A small self-supervised image encoder, trained from scratch.
Model: 6.81M parameters, 32-pixel images, arch inception, norm batchnorm, activation relu, depths [2, 5, 5], widths [160, 320, 640].
Training: muon at rate 0.016, 3100 steps, batches of 128.
Data: trained on regions of photos with short descriptions (Visual Genome), 50862 training examples.
Rows from block 6, named by matrix and row number. Each number is 128 + 24 x the weight over its row's rms, rounded and kept within 0 to 255. All counts start at 0. After the name is the row's rms in percent of the matrix's.
# b520: branch 3 second 3x3 conv (model.blocks.6.b5.2.0.weight, 80x80x3x3), inputs 65-69, a 3x3 kernel for each
b520.0 098 [ 94 114  77 130 120 180 124 154 120 134 154 144 122 130  82 105 130 121 152 124 131 125 135 127 136 121  92  85 151 163  92 147 126 101 125 103 137 163 140 133 110 102 132 102  98]
b520.1 104 [154 130 140 104 112 139 119 119 113  98 119 131 140 129 154 151 147 124 134  77 116 116 130 121 108 115 138 141 104 132  85 139 191 166 136 112 110 116 147 135 110 126 137 127 124]
b520.2 101 [118 120 140 101  97 103 105 109 119 154 156 156 150 165 126 108  85  77 170 126 120 135 157 108 110 139 115 131 188 126  96 113  77  78 118 126 170 144 129  69 136 165 109 147 167]
b520.3 100 [144 108 101 141 138 136 110 100 137  92 104  89 110 125 143 137 137 116 139  87 114 182 128 130 162 128 127 145 146 100 117 149 137 105 104 145 127 110 108 119 158 145  91 129 103]
b520.4 100 [156 107 115 117 124 168 102 109 122 144 112 128 109 142 131 144 195 161 145 166 146 111 176  98 147 132  82 120 126 169 103 119 146 126 157 121 137 120 127  91 100 123 135 145 144]
b520.5 096 [116 118 127  85 147 139 141 142 170 132 139 150  85 100 129 160 115 134 105 111 116  88 120 110 124 121 120 134 124 100  88 142 123 107 125  97 117 115 117 116 115 115 130 103 100]
b520.6 100 [129 133 142 126 125 117 145 153 122 110 111  73 157 132 121  88 114  94  90 143 126 159 160 148 127 138 151  77 124 133 113 105 111 157 132  92 119 140 109 107 133 122 130 133 165]
b520.7 101 [ 84  98 127 122  91 103 120  99 143 154 126  95 109 155 184 119 112 165 110 156 168 122 154 114 150 138 116 151 115 100 138 136 156 112 134 121 156 154 104 112 146 105 117 100 112]
b520.8 101 [116 103 105 140 106 130  99 108 175 146 118 120 139 114 117 179 109 128 139 145 117 146 115 129 135 131 186 128 112  89 184 123 117 130 149 107 114 129 130 134 159 108 141 142 123]
b520.9 095 [153 129 109 132 114 108 117 136  86  92  46  94 149 113  99 114  83 126 145 142 119 126 124 118 172 129 103  87 136 148 132 147 160 148 178 161 140 187 131 125 183 132 154 167 117]
b520.10 107 [108 107 166 122 120  61 118 135 163 132 134 126 130  84 147 139 105 100 136 108 143 123 161 122 147  91 117 116 108 116 166  92 117 135 122 160 159 144 139 113 144 157 130 157 142]
b520.11 100 [115 131  99 117 136 141 143 166 111 125 147 139 132 114 120 116  99 107 124 131 157  90 101 101  89 144 118 104 105 101 127 127 139 145 132 133 133 127 137 138 161 153 110 141 144]
b520.12 102 [100 161 143 111 165 158 127 126 132 155 152 118  88 117  97  93 139 121 148 191 126 128 153 122 126 160 158 138 119 122 110 103 138 125 124 152 118 133 132  99 155 140  91 138 123]
b520.13 103 [151 101 102 118 106 140 143 129 176  78 125 119 130 107 108 181 112 116 134 134 122 169 123 164 109 100 135 120  92 133 105 105 151 125 139 147 133 117 140 130  90 146 137 128 133]
b520.14 096 [ 99 112 132 165 170 144 131 104 104 119 147 103 133 106  99 113 106 129 129 108 155 143 152 177  93 112 120 161 126  94 121 123 123 127 135 152 111 138 135 158 157 154 125 109 111]
b520.15 099 [145 158 165 164 166 111 121 109 158 174 157 142 103 122 137 162 129  93 146 159 102  99 184  93 139 174 125 169 173 140 129 149 140 105 147 127 134 161 134  82 113 102 115 105 115]
b520.16 100 [165 173 183 135 124 130 115  91 119 110 111 128 177 175 141 109 108 107 131 160  99 110 129 133 127 115 136 132 119 159 130 116 118 126  92  81 102 134 132 124 121 121 105 125 108]
b520.17 098 [118  87 162 181 124 204 127  65  77 166 158 129 145 120 132 157 147 137 109 127 114 109 116 123 115 140 143 126 110 138 135 142 160 155 174 114 131 116 130 143 142 138 145 145 137]
b520.18 101 [151 167 104 119 138 149 147 146 119  70 107 137 148 135 113 130 119 117 136 152 128 193 123 150 140 145 128 115 118 128 135  96  64 127 117 188 123 116 163 122  91 137 107 109 159]
b520.19 102 [102 104 110 132 108 130 143 158 145 161 122 116 175 129 141 136 141 132 159 131 154 125 121 138 155 104 111 147 113  94 163 160 137 160 158 129 107 128 118 148 164 137 124 129 115]
b520.20 096 [125 100 110 156 132  64 152 100  83  80 109 150 121 121 107 145 138 111 173 129 128 167 113 109 171  93 180 113 135  79 101 136 108 133 155  90 125 136  67 121 135 114 139 125 151]
b520.21 104 [133 139 160 101 104 131 168 132 134 104 145 120 169 180 101 114 141 150 151 159 125 126 137  79 129 141 150 125  91 124 122 114 106 189 163 139 144 126 121 100 127 137 151 118 151]
b520.22 097 [137 113 134 113 143 167 187 160 117 101  88 111 157 131 122 160 148 121 135 121 106 137 134 171 153 117 124 158 122 112 115 129 111 129 136 122 136 141 132 101 115 153 106 106 132]
b520.23 100 [130 130 119 162  93 134  98 100 107 133 116 135  93 111 115 127 155 125 119 176 148 130 138  74  90  96 133 173 112  82 104 103 134 124 132 125 136 143 147 125 126 111 127 112 135]
b520.24 099 [151 157 134 139 108 134 152 100 166 129 114 100 126 135 153  97 131 149 113 131 131 159 153 108 113 132 126 129  86 107  91 109 119 106 127 119 121 105 135  86 127 120 107 128  99]
b520.25 102 [130  94 129 139 106 114 113 135 141 145 125  99 109 112 153 145  96 127 165 136 110 144  95 110 175  89 162 148 148 159  99  94 120 140 113 121 137 112 116 105 129 124 125 140 110]
b520.26 100 [144 147 127 145 107 110  99 156 101 152 132 142 170 155 147 123 105 121 100 119  96 107 117 142 110 123 116 116 149 126 140 117 158 142 112 140 121 132 175 117 111 106 102  95 123]
b520.27 098 [130 139 100 114 110 108 104 138 156 140 135 135 133 126 116  92 128 111 146 144  77 128 120  91 121 150 108  84 116 129  90  97 113 133 156 143 121  89 143 154 109 108 146 139 148]
b520.28 099 [105 132 146  79 107 106  93 120 105  75 101 110  68 119 130 162 137 144 126 108 157 140 115 175 152 162 161 142 184 115 107 106 118 140  93 102 130 112 120 131 105 114  98 131 131]
b520.29 099 [147 126 103 132 143 124 143 152 159  92 109 112 140 170 133 122 123 123  95  81 115 125  92 126 106 147 145 118 111 120 139 159 147 131 167  86 115  90 109 142 133 155 112  92 114]
b520.30 103 [136 137 125 144 168 144 125 117 113 104 117  83  91  89 142 158 145 151 105 149  96 116 119 132 158 117 125 123 131 125  98 120 100 140 140 129 127 137 112 165 125 120 145 146 139]
b520.31 105 [149 133 129 128 103 170 115 104  97 131 181 117 101 124 144 131 173 141 110 117 103 162 146 132 157 102 117 111 123 130 129 144 118 107 113 111 124 131 121 121 119 116 148 110 114]
b520.32 098 [124 111 107 101 141 120  81 147 169 160 134 119 112 101 113 148 112 111 131 106 180 129 146 131 127 143 122 153 150 174 116 124 165 141 168 129 117 133 116 145 149 129 182 129 138]
b520.33 107 [101 126 103 194 120 164 143 119  94 135 143 169 136 186 141 111 126 126 129 118 181 138 124 116 117 144 127 179 140 149 169 124  88 100 112 130 151 129 140 109 119 133 140 139 158]
b520.34 103 [124 145 130 122 106 118 148 108  96 112 122 125 229 162 140 112 131 147 144 121 132 102 129 163 114 101 129 132 140 143 104  99 157 140 127 118 126 119 129 115 155 121 145 128  89]
b520.35 098 [ 99  90 104 175 144 112 141 120 123 149 136  90 147 182 200 161 142 106  82  93 141 126 105 120 132 135 123 122 128 130 127 112 119 159 134 111 136 122 147  90 125  95 101 146 142]
b520.36 103 [133 131 151  89  97  89 134 162 142 112 138 132  90 126 144 153 144 116 107 124 136 155 102 126 140 132 151 116 138 128 155 145 108 109 119 128 140 144 126 158 132 146 107 118 121]
b520.37 101 [ 88  91  94  86  90 110 150 148 146  80  95 114  89 104 128 136 159 141 137 148 109 152 128 143 114 129 140 100 154 141 105 170 116 102 158 157 132 146 113 126 137 109 119 126  99]
b520.38 099 [101 114 147 126 139 187 150 155 163 117 127  75 173 146 136 121 146 130 112 130 114 119 141 123 151 134 109 138 191 114 162 152 108 141 127 103 128 138 105 120 110 112 131 120 119]
b520.39 102 [143 147 141 172 185 120 119 119 103 159 116 110 175 136 139 181 143 138 170 116 124 111 139 127 111 145  94 151 136 126 121  99  95 103 116 119 128 137 125  99 121 109 101 118 107]
b520.40 099 [144 101 113 110 113 133 153 113 144 106 161 146 125 129 108 110 106 142 162 116 159 154  75 112 159 124 121 101  89  70 154 132 142 111 122 169 110 136 114 151 103 142 169 128 149]
b520.41 100 [115 102 154 122  83 102  92 120 111 120 104 119 127 125 137  92 109 143 107 116 132 139 138 139 136 142 111 107 148 123 112 159 114 126 138 116 118 130 118 117 145 123 137 137 144]
b520.42 100 [120  98 127 120 150 161 104 134 161 130 125 120 168 109  99 120 132 144 164 112  91 167  99  86 176 164 108 127 126 129 129 141  89 120 101 101 128 139 102 132 120 113 106 112 114]
b520.43 097 [126 142 154  98 102 129  92 136 166  96 114 136 121 105 102 118 137 119  93 141 145 128 138 153 140 143 163 140 146 120 123 128 112 166 113 161 138 120 158 137 103 142 110 118 117]
b520.44 096 [177 161 108 144 108 141 129 143  83 134 122 133 151 134 149  75 131 191 151  76  99 158 124 189 142 133 154 146 166 168 117 141 104 133 123 141 141 144 146 162 115 118 139 125 126]
b520.45 098 [150 137  94 172 134 118 126 118 133 142 118 125 130 111  87 125 100 129 110 115 136 125 141 140 164 156  96 122 156 133 147 137 137 127 141 145 179 143 168 152 120 136 128 142 121]
b520.46 105 [116 180 112 139 111 150 110  84 112 160 130 115 152 120 142 143 131 126 110 165 177 120 156 113 121 149 108 143 151 154 115  76  89 157 129 141 117 119 130 147  95 103 129  91  92]
b520.47 097 [145 127 123 113 139 116 130 113 161 110 134 128 121  87 100  96 112 144 124 142 140 156 126 121 126 100 119 137 128 139 140 126 115 115 146 151 145 127 137 117 123 132 118 140 129]
b520.48 099 [ 82  90 109 141 160 150 115 125 121 124 144 158 123 105 122 113 119 115 148 132 102 100 107 152 113 135 160 126 143 126 135 143 139 141 111 123 113 120 139 128 137 127 116 131  85]
b520.49 106 [127 118 150 143 115 124  94  96 157 141 155 116  90 152 134 103 159 104 173 123 130 146 117 133 107 145 125 149 132 101 187 148 141 155 133  93 132  94 142 128 112 142 158 131 127]
b520.50 098 [101  98 131 109 123 103 116 135  99 154 134 143 152 158 175 178 160 141 121  76 109 144 151 150 154 149 162  81 123 110 110 121 116 114 153 134 121 117 104  75  93  98  93  91 109]
b520.51 102 [ 79 158 179 120 140 109 121  72 139 157 151 111 102 123 145 105 134 119 137 156 109 160 132 119 126 106 133  80 144 110 113 134 103 143 119 156 144 157 100 161 125 154 160 143 132]
b520.52 102 [140 142 153 166 144  86 123 140 129 134 133 133  80  89 134 104 111 120 122 133 121 155 139 110 139 119 145 134 125 113 138 140 112 121 134 100 121 117 144 122 148 153 141 119 121]
b520.53 101 [149 131 112  84 121 151 111 128 148 122 144 111 162 147 145 159 137  94 145 161 133  98 136 137 136 124 157 101 109 108  94 157 121 124 104 119 130 131 133  92 106 137  84 107 137]
b520.54 100 [103 153 145 111 105  97 147 126 134 150 140 141 134  95 132 161 152 142 134 102 125 122 122 135 143 115 125 110 103 130  98 126 192  79 112 116 128 156 144  87 129 125 121 100 120]
b520.55 099 [117 107 122 125 123  92 126  97 135 120 151 116  80  82 135  95  98 110 134 139 112 118 142 122 131 136 115 135 136  99 102 129 144 141 157 148 131  98 120 144 122 129 157 126 142]
b520.56 098 [113 145 131 166 102  98 143 105 117 115  94 125 146 137 135 154 107 111 149 137 166  94 140 150  75  97 100 112 103 131 135 120 134 126 148 137 179 116 119 145 164 147 160 155 136]
b520.57 105 [162 106 147 167 133 133 146 117 111  98 112  97 112 124 116  97 136 118 108 119 115 150 148 104 146 156 166 150 154 142 157 138 160 119 120 126 174 163 119 134 128 124 121  92 100]
b520.58 100 [126 108  93 122 148 131 111  93 176 118 167 140 124 121 122 119  86  48 110 151 159  92 129 136 126 116 139  95 110 125  85  88 139  80 116 179 144 144 160 111 128 125 136 126 126]
b520.59 098 [103 136 144 110 111  90 141 164 123  89 117 111 102 114 120 146 134 115 131 142 160 116 131 139 147 167 121 116 146 133 133 117 122 144 105 167 138 120 160 112 108 150 113 165 139]
b520.60 099 [146 139 172  94 133 165 109  89 158 135 128  98 121 142 126  70 108 138 116 148 115 133 125 115 149 111 112 160 123 106 110 142 128 107 158 116 164 124 123 133 139 126 114 122 123]
b520.61 100 [118 106 128  96 137 132 124 112 160  88  65 119 133 136 109 110 165 128 132 119 128 125 106 126 127 115 130 123 123 147 125 160 121 143 134 131 138 137 141  75 110 102 105 122 106]
b520.62 097 [134  99 104 126 161 157 109 141 121 141 167 142 161 136 139 135 125 117 122 161 111  95 114 103 124 129 111 113  84 132  93 103 152 149 115 117 118 112 105 124 104 141 115  93 126]
b520.63 093 [ 83  72 128 123 111 166 143 115  95 167 132  94 122  92 135  69 137 161 137 109  93 152 126 169 156 160 182  98 104 113  97 125 119 130 113 108 100 138 119 149 137 104 115 127 134]
b520.64 101 [123 124 114 108 118 112 133 130 133 142 116  77 112 108 114 151 119 145 137 118 140 126 160 181 114 151 113 118 126 100 159 119  86 103 130 144 132 147 127 139 151 138 132 133 143]
b520.65 093 [139 138 159 143 135  84  87 119 152 130  95  83 100 115 116 133 171 176  89 107 107 111  62 122 154 161 135 129 132 134 112 127 120 145 104  93 138 136 133 138 110 126 102  83 100]
b520.66 098 [136 146 135  81 134 134 165 144 119 153 113 185 163 111 118 113 128  98 132 130 138 135  94 138 121 129 132 105 142 113 108  96  91 151 108 145 135 115 129 162 113 112 158 153 151]
b520.67 106 [145 138 199 160 100 132 100 119  72 176 138 124  98 143 147  80 119 156 136 147 136 123 140 113 155 130 121 101 109 119 127 132 119 145 150 121 103 138 133 138 111 133 153 113 124]
b520.68 100 [132 136 108 124 115 128 115 122 158  98 105 118 108 114 143 137 109  72 113 148  94 127 165 127  89  99 114 121 113 106 128 104 109  98 106  94 139  98 127 130 142 159 153 114 158]
b520.69 096 [134  74 118 101 117 127 127 138 118 123 115 147 151 126 136 150 172 134 160 137 102 121  88 119  96  92  77 120 108 131 126 107 114 172 139 140 133 102 109 133 123 146 122 132 114]
b520.70 099 [120  92 124 135 134 129  94  97 108 101 160 148  84  87 127 109 125 173 142 119 115 172 138 125 123 124 138 129 129 156 133 127 112 144 120  98 153 114 146 161 119 142 133 108 151]
b520.71 097 [113 120 131  90  74 130  80 118 140  87 125 115  88 115 107 157 156 106 114 122 129  88 122 132 120 143 162 139 112 152 144 125 138 138 137 121 135 150 143 143 141 128 131 128 127]
b520.72 097 [125 145 153 104  93  94 134  94 133 170 134 129 141  82  91  93 134 116 151 154 171  86 130 162 101 123 135 110 147 130 162 104 124 140 132 160 118 119 159 139 103 133 176 136 154]
b520.73 103 [140 106 100 169 125 150 137 132 115 137 133 161  90  93 123 179 136 156 153 114 119 137 108  97 132 135 126 127 134 122 101  99 163 122 122 165 129 135 138 154 148 112 139 118 145]
b520.74 099 [125 139 141  93 125 119 154 120  97 103 105 188 150 171 127 137 114 142 171 101  80 138 117 172 162 148 109 144 141  97 134 136 144 148 141 120 127 119 135 104  84 112 145 123 131]
b520.75 100 [118 139  99 115 134 122 145 141 113 101 141 121 117 150 103 146 139 119 124 120 114 129 150 123 101 173 147 129 107 105 112 138 142 134 109 151 126 111 145 115 132 124 110 118 114]
b520.76 103 [137 123 119 164 121 102 124 134  99 169 140 104  99 105  97 125 101 143 159 138 107 150  78 101 153 110 127 129 114 114 139 109  64  89 128 150 119 108 111 110 114 130 111 112 149]
b520.77 103 [114 113  70  92 150 110 140 103 108 117 161 141  88  90 111 118 130 129 133 118 106 136 129 129 127 163 112 121 129 145 128 115 130 143 152 144 131 133 133 101 123 118 142 133 109]
b520.78 093 [ 99 160 112  88 127 106  84 172 177 118  91 127 124 120  87  85 117 103 119  92 128 104  93 136 133 149 155 128 121 150  88 154 147 112 153 177 115 115  89 113 134 122 128 128 135]
b520.79 100 [ 92 111 123  82  93 144 143 103  93 111  93 112 116 115  86 143 110 128 183 108 127 111 132  92 149 144 129 125 126 129 133 109  98 100 134  64 124 143 135 120 135 109 124 129 127]