From a checkpoint of a small self-supervised image encoder.
Data: trained on regions of photos with short descriptions (Visual Genome), 7.8 epochs.
Rows from block 9, named by matrix and row number. Rows with one number belong to one channel. Each number is 500 + 25 x the weight over the matrix's rms, rounded and kept within 0 to 999. All counts start at 0. Numbers have three digits each.
# r30: branch 2 reduce pointwise conv (model.blocks.9.r3.0.weight, 160x640x1x1), inputs 384-447
# b30: branch 2 3x3 conv (model.blocks.9.b3.0.weight, 240x160x3x3, transposed), outputs 48-55, a 3x3 kernel for each
r30.91:470501504497483509503461464490515524513522500504448456520512503469495522508490512464469483487508482508493505480492527495513466523526465494484497483484555505493526485521524529487537523488512520
r30.92:526467503570465473490504481561496522532519472546516472466466498483507482476484543512520539516522437513446550518458486525490494481450518533500479501487500506507478495504498501467456525517535511
r30.93:512505477534469506503517478562460488489533481517471501480501478504481455516478525474493479495473478490474458447517488508471498503474480486486504482467486493504529490501476531451472521508485477
r30.94:471491532491475455504504490503538502507509493498478477519504455504525473462459495483500487483497498509473484506470468515528472525478482530481508475498495501513434517509474508439496526505501506
r30.95:504491485480525513488472491487498503500537460509486520481503476496463489524476460507527496488550529533519510482520483488469466512488496524481504499520460524494512498482516472469495510509476490
r30.96:501464532549461529516510488512509500516554517518486472526471536496490474490532495472509505489500501513453510505559516506529515500503511546511498509521486497483457490516479510496539521513530548
r30.97:488504499546495474488511502465481503516520509533511511502470543519501494494512472516521500480498524496515480486496480504511486488528475488486524483492541461506471471512466490510484515511477504
r30.98:490509495530475474480492481505497509483490501539515509485510455475495470513492498489508492523482538516501485488487551496489518497460471505471490534472492497512495479513531502495477550487495486
r30.99:472466500518508435476508477491501486494464502468525488514476486524511523481454480492456482485483577508512481486477486473479536517519487513509473541477532472488452555505466467520486504517482475
r30.100:560494521523496538521495511516499477527521525540468505547449504439462516457520471498490500521549499499474485518498517516532530488500503536522525476503520529491533498482479487482545519509483485
r30.101:486479539521489493525466493558492501488459501530526505508487515486478496548518492489473502494460485513479522518507515499515506510465498476484472519510495485520501514525532546453482536496500511
r30.102:499509482493510509503549474484512532536468488487497466492517492440486504503500494486503474502518507484446499493496539496488491501455499496498494506545483507564529521520496496445524517517496493
r30.103:542509468509532451523545513488491482508533495559494515503493539503489458492508506503485489516490458476497519501450505498510455498511526543498491489498496465474486509531500512561501498524499501
r30.104:523504549524476521503522552469448512457515493494481451527488469481486529531531509484484513511492445494486511507521512466473487507498494484493491496515454516533526516498499527440497478495472500
r30.105:518513475489491504506476492503516493495487534549466468478492469498510561480484532501521504480527520518463469466510492502467535556484498511486486526500522497537580464500505509489495531525469515
r30.106:457468487495506534470480462465468499522500515503488488480428514466482484500470475506514509505478483486521483504488490485453499478542476486522489522504524495501500488477475488478493470524514507
r30.107:515539506499491510473462507538498436537527486506487485450517489514519490445459471545522507485486527495517468476537488468523492481503469530474468490499524476496508466501477488476479507546531502
r30.108:467538497488502488488509452521498455481464474489474497488477504477500519506467474454479516499512472520444469480513489504536476488485474483481502519533490525503573498512510520522492481488486517
r30.109:521470479480511458494516500526531485496514506535512451485460484500475470441499508483500522527566541481514525468487496530479501522495454483500496491510543509525555527474453467488458512505463501
r30.110:520487523503516546511477487510474483522499505496521571522538529516500480461491485493497481527492510498487505487531508484536482488483500492486503497513511502486480512532490493512521506559479479
r30.111:529457502506501508538470484491476544510482528573495513485480516502508504479460507467475517499452525500515508465499454482506489513479477513543510483462553486519503465538480500531477481522516512
r30.112:519532509474519472499549466482511508546530470549517464468476513506472479509501520483460512517483486464528504497543496493526491540498526459497504483512502478535465522488501518493459501500466499
r30.113:474526512502488441492512489520530478503490504514533468425460491514493504488479502497454522508509529488484503519499537566495515504485496516491509473506532472537499483539500512459487500541492496
r30.114:521491528536506530512551499527518497542482506507514500473537507516511507499535524493516508518494498477471498477518449457489553515462471473482497497526432443505493506533468505520515488486503558
r30.115:494509526469488504504488527508527503495530490492461461496520547488507482482485496514479460501499477473435511511495519539531501502516497533476560495505528494545509541576547520508492467541513500
r30.116:511472493500503510507469471478499469453509524486484506461530495508523495534494501502517506475505533500523475509485481470535506540505506544487512493529520491486502495508485487491526520489514485
r30.117:507533467510492486558495486539504512486478480475482488527525493479504500501485518474475473466510534495475487468484475465497523485485487500532517536505494499487496514484470502487484572510518546
r30.118:512515493500483509522488494488566467470499471503481462512464490490515502494515524516521487548473519529443482481479502512496508464524501503501519495492463519523489493551535475503509492502514507
r30.119:489475517499537480517471511467529474496507532528485471492488495483470444438526466491518516502543470491513484500478500526482495505468485503506498502522511568502491475484512497477479473486487478
r30.120:518506465500544512476509500506527539493449475460484503453462509480496474455477476490476513459450489514485495455487501514492525539498442494479499479487509502506555487510517523520510469505498500
r30.121:494528516497506499532520502532484499511520502453472460508469517530530525504476480519511498460485486452429483476502496461552503520471481494465488499499524482505518495484508539464482531520474483
r30.122:513511494508529504491496462508520501481516481549506453453527504466474483462495487482483476495472538512483464488468535489503531506451498512491504512498474467544471518530526496488515493541507520
r30.123:455536513474514504461539507512513494513540486504529545527497462532491566535514495478500529501529469526477481522535511490511528522498502496483501555496506504522514515509499495463482496470473500
r30.124:525464503534527465497484481516496479442501527515487464482527514507446512500490514493460495498463540446501522518494485480470537518509493498523507502502520495506489513482509530471433525501519486
r30.125:465492488548483518520465503495516522507517518486468515497494484539483533515525513449515535493471526542439520481510470496569453540513497486520499482492528516467555502486510496521503470494463515
r30.126:524521490470528466502546537466541501514499523474498486494477472519514524479485510494509500497474462521483492489516495494535478510498491563544465479497482484515528524512511528455497435444473490
r30.127:538496507513482482482452510494508488478457499482466467490524499475508440453486507465543530483531506533520503513498481548521487506516529528494499487487490489514463533506527478483509456524527531
r30.128:474499504490517529544490524492485488515469531464478484448463515513520497491480490502496511531510535519469534451489466530513515477472483515470532495514516493518506458516494518502465486507485498
r30.129:513509477524504537493525552500513484499505472487482485468532505481504475512523495479487504479470523498506469506501471504528501510493501476479468513543567522522514520494516511498478541510511507
r30.130:553487463476527493486493513544500486496540485449499486507496482484562498484466475520537522472519514523534497470492509534488516465478475487489503476525514494494484503512512498476534477493541508
r30.131:433537514536515441490505495487484513460491480502484459459474527486525491495510493493552469510502515517517513517468540512469484412530501506486497509508472511498458494522489493545495502515496514
r30.132:476473491516475494465495492499496534515521504525469467463475448515522472468538530492521494512508542551495460541527486477471466540493515537486513505536492505502463536481510495475510464514487492
r30.133:492497516462504505511488469505484487532475510525543525487448579502466516519502471504537510500487498530519494515494479494487502512504509496492500514500547517506462468484476488510525506477481477
r30.134:489473518490493506497523546516482493479515470492484547465458506521487509542558514533487507512501533500473461494502508486484493477520526522462501499486486527505493508544533550533508497528496503
b30.91:486498508546514525530497531482485510479530518515513478506513498501485494490524510475475498477461480522487507512467467516512488549522521472490481486481495485491498481501502476478512482524526461461490486490472490492472
b30.92:490497494503495502460492504502494489519499494495491491492488466521513492508529488524468480523477487539471529490498494515499489503502501516502515514485485507484501536505473517503492502504487480497517486502521470513532
b30.93:490532534503502482509457499487530510484471484450476458529542507500510526456489507479520521469476502522502500509502502510511469483488459504503489525523495492499490481508488448476473504516494513530506486527466504540479
b30.94:510505536506481478499486485494467498526506543474452430510455510491495492529482507540545525480489504441449447543523469531495492505484479475506530481482497507514510428500487457497481448463469497529512500513512495497494
b30.95:484521505535542514531520497495544517496516499528479470490485487520504488475491506500463497521471493552494490512500517484484490486488469540526534498483492486488500480531522497505490476500510517473480514498491506494491
b30.96:501502492501552486496491472502492490463504497470517500471498488490532493496528549482489502486469487477492486494502510524506503469494491487461491499469473489510505529499505523504511514507471480480495478489488474503503
b30.97:497512514469495504488500508505501503475479516506517528517561512530510508505503468508469505504444484542520524509539503502534522496514498502507463472531507472515493494483447529477485518489497487532515500507514566537515
b30.98:516483497500537534477510508510526491494537530502478491472517550541545476542537498513539517511480487491494464490495531477470462486463469535503469509419447492467521497522529495520496503524509516486438532515483522501476
b30.99:491489459511482493523496517498503494483507447516524455517511550471475521467474471528520550532536524530503483487506487493508499493489515492501501531514484548556548528497516489476485484489479541528522523519559526513547
b30.100:489490555481515541485478493503516477486511496480498462527509515511497466497493510483506525482454512461473487509500486519524508523556519535531530508487504503531488479508523493521514483491534500481531521505536527512500
b30.101:454460472481493495451488496462482507466486502493513518494503499491501484463496444453484473461483500483504539481512528522538484518526503558584559510501461452463467457490516497493523496495516493513476528526506530526513
b30.102:489454430501494519533478508494469502510541544488541508482483552513491477517514479503501522484503544472452484470488472473476500475484448447472532506469453556538489478511550484491503520514543480492477476547496467522490
b30.103:507445469512437490519481485507500494532541503509530520509502476497538465541575497487504530517528512504497487503484492503507517531502490501520498480482450483522507533493495528508488523486493441432449458465477492498509
b30.104:550533490503449477515489533487479481519541485466522490447422462482500479521521460509491484516500509493474547504522500505482467506524520503515504465471471482514495450467504486474485512473490481504502442508480459508506
b30.105:486486498533510488547533534464508455492501464529480442525489500518509498464516445511482495518478517497495519454494476448505491482490454506501469488475491521539519541530528505547514462566507503492467519506501532510510
b30.106:526535480559539512501500522489521544485505524502514523550477491526481495472495481515499493490488473493512480498460474538506503475512486545509509482461486532493491492480466517494494505480513509502509529537504527562535
b30.107:528521499493502489500526504499490474537525508508523511516516486491499495486530508497491500541498518520479504493495473492485487521510505484484506497485480530514497493487502517494521471489474505499467491505501488510504
b30.108:458416492491430501494454506477488515457459488483539492504504528463473541483495544495494544493519513487522538486550516510547503515519506490517539518497503544501515521567542494535497421510507512521457543532501542510471
b30.109:445460442480462505448467484488521508502536501477493464475502505479486508501539479524486501502490490478467483504524476505526473476517515548538519509495493522524523506593461467499491443536454545494522532513535508472495
b30.110:525515508516523481560502496468529499488510481489468494518555553509521475475496507519513511500492480532492517535527512493461481481508490508474468476439483456452444453489526532490484531485466484498515489485535545518479
b30.111:480467469515514489479489509521501500530524522552533551531500493531492499488538479512485468528524523475506503501502486516523494527505493479484504488497512522487500484456479481502510531529464504480487535539493473525529
b30.112:471469465477525521490479499437493500500506546444481523477477539480469496503505526462469489465478502494459499519524482507510509482468490535497493473508494468526508501496512448452501524495526532524471511513496527508525
b30.113:504499487505484536530478470448455475515510532506496536449458490481490480482493464501539481500592548492517499470473448480491502436419414452478525465545537511557527479476514480505487515504541472450496499463503527481536
b30.114:498493524496538534437482462490485515477456493483522529474511500456509466504496465509484499497506508506519494484533494475540539494539548544562536482518486457477492526523501504481472486530484489479484501503549510505493
b30.115:488477454477482555509492489501493494493483451486464519476502524480491461492523496528491473494509506447472501467511501464477495475496496462485527468479498503525479519521513500497540505493530532560585496497485519488514
b30.116:476491537531501520567515536515471481512472510514487506500493489493488475474514483473489447547504486494500503467490487489506476514495506518500520518519547480488494518501512493526495487561496518529480548557497524529503
b30.117:482459481494469495480472491498472499525475491506483485495494491498500470479495483523489528494477478510495493494511498500516513513512508537530490488501468476486526489508496524488489509522509518503513514479490508520489
b30.118:518478507499522474532510503514428468508496480480468489461540474475533462495484531463519527492471494471512485484521501477468522462516491514493483497459471510476519458500502466485459511544495474504492501480487515490473
b30.119:479482484497527518554557562496535512482481491492496477485542469570555483484489495516529485544505507494510485503510500522518515541527523502499489496483520492488496490506454505536480514494507534494516479492512533516505
b30.120:539504524524534511502551518486466497511516521510552480486481488504551465518486508455522540461504506482493450508508504496459500458451490519531551507483502538536512439490449491531494487458466470487523442486505449522497
b30.121:556558561514527486476505484544496519540471556496513468513543472513537557507513575537465556516489539522475503532493521517469498534475469494498480507481467500487471494497466486491461485456495485479515493461485535506518
b30.122:468507519496526534498515519501506488489482497498525526481414469459438458487503491518552525479531507502543542500476503478458458492497476481516472510487454522520553514494492516477497514447505496492502511491524502487513
b30.123:510529510471451497477439499478493487474509489511540527489487542471501487512507476496468470529509491513489470501525506518508504483480480484511512437443476515547510491503507478485493447448491449491493468483471501468460
b30.124:494473529499485505519479525496480463495478502517499517545506469549528507511532502534449499496464451492462445509530523496536501536532484490524487502528533543545568499498475488511495493507464522453487540511527528526552
b30.125:452493492491523502536521473522521499509532515460493532484516523502511498487488483508496501488457520459443493485529513500487474496526483532474468499502489463470471464518459487479458502490479496520513486543464506531502
b30.126:583541484513478502486504488502494511494478504530479500474514536463488478461513462535534527487494503498519524454467494469505527470490496504512536484525510485491498497531491497516500517537507522504510541513520503486505
b30.127:511478474505489485508509531495455456465469510513541535503546509490515474512480484493467508519482497500482490488492517507498530519489537518499512496484467506507481529528506498521525456468502554530539497507516468506539
b30.128:521481525491494505526513523522491546528522564550544542548528531529521515503488482491519537519503513520512509507502496479475430528492446470488507507500479510471495538543495523513481491510498460473463443475479486463470
b30.129:518542523542495523472461499504448524536528579537571531474435506472488512486448509542561539531541550525515522489520472470496506470499500469448476482472451507513504475498470513491490484471465511536539485518496519508510
b30.130:524527473538538488561503511536566550499512510474508484471508486529500493518522514508518537473466447517506499507491496486458468488499510494459462507501496495485482473503487511520505522526502514518507495505521518519477
b30.131:531443477496489493473457478475461488525497493534539505539517507507476487455490488534465540492449486505451497509484519562523519517489529520528472480500451533494491544528549528514511500525504505499535508547559503523585
b30.132:535481523540504491475476477506523471510505490488473514466494469534543494528483492539524459520472492475501468503496510469495513502532526496509475446477440443441457477511523507506495517486458450497504465472508464494508
b30.133:444480511522496508508481459437454477511495490513522545518471498489479493488498479470491432505541512540549550498510473543519496512485472485487495484521495494495470509512520494501509507556524506497485488456498530487523
b30.134:488490476504468522506459481508442484507506500490509490491462478490512502492497495481477486521527555491445499497498486517460495495461473480513529503509482498522473501516507494504488544485470526471529492474522505536514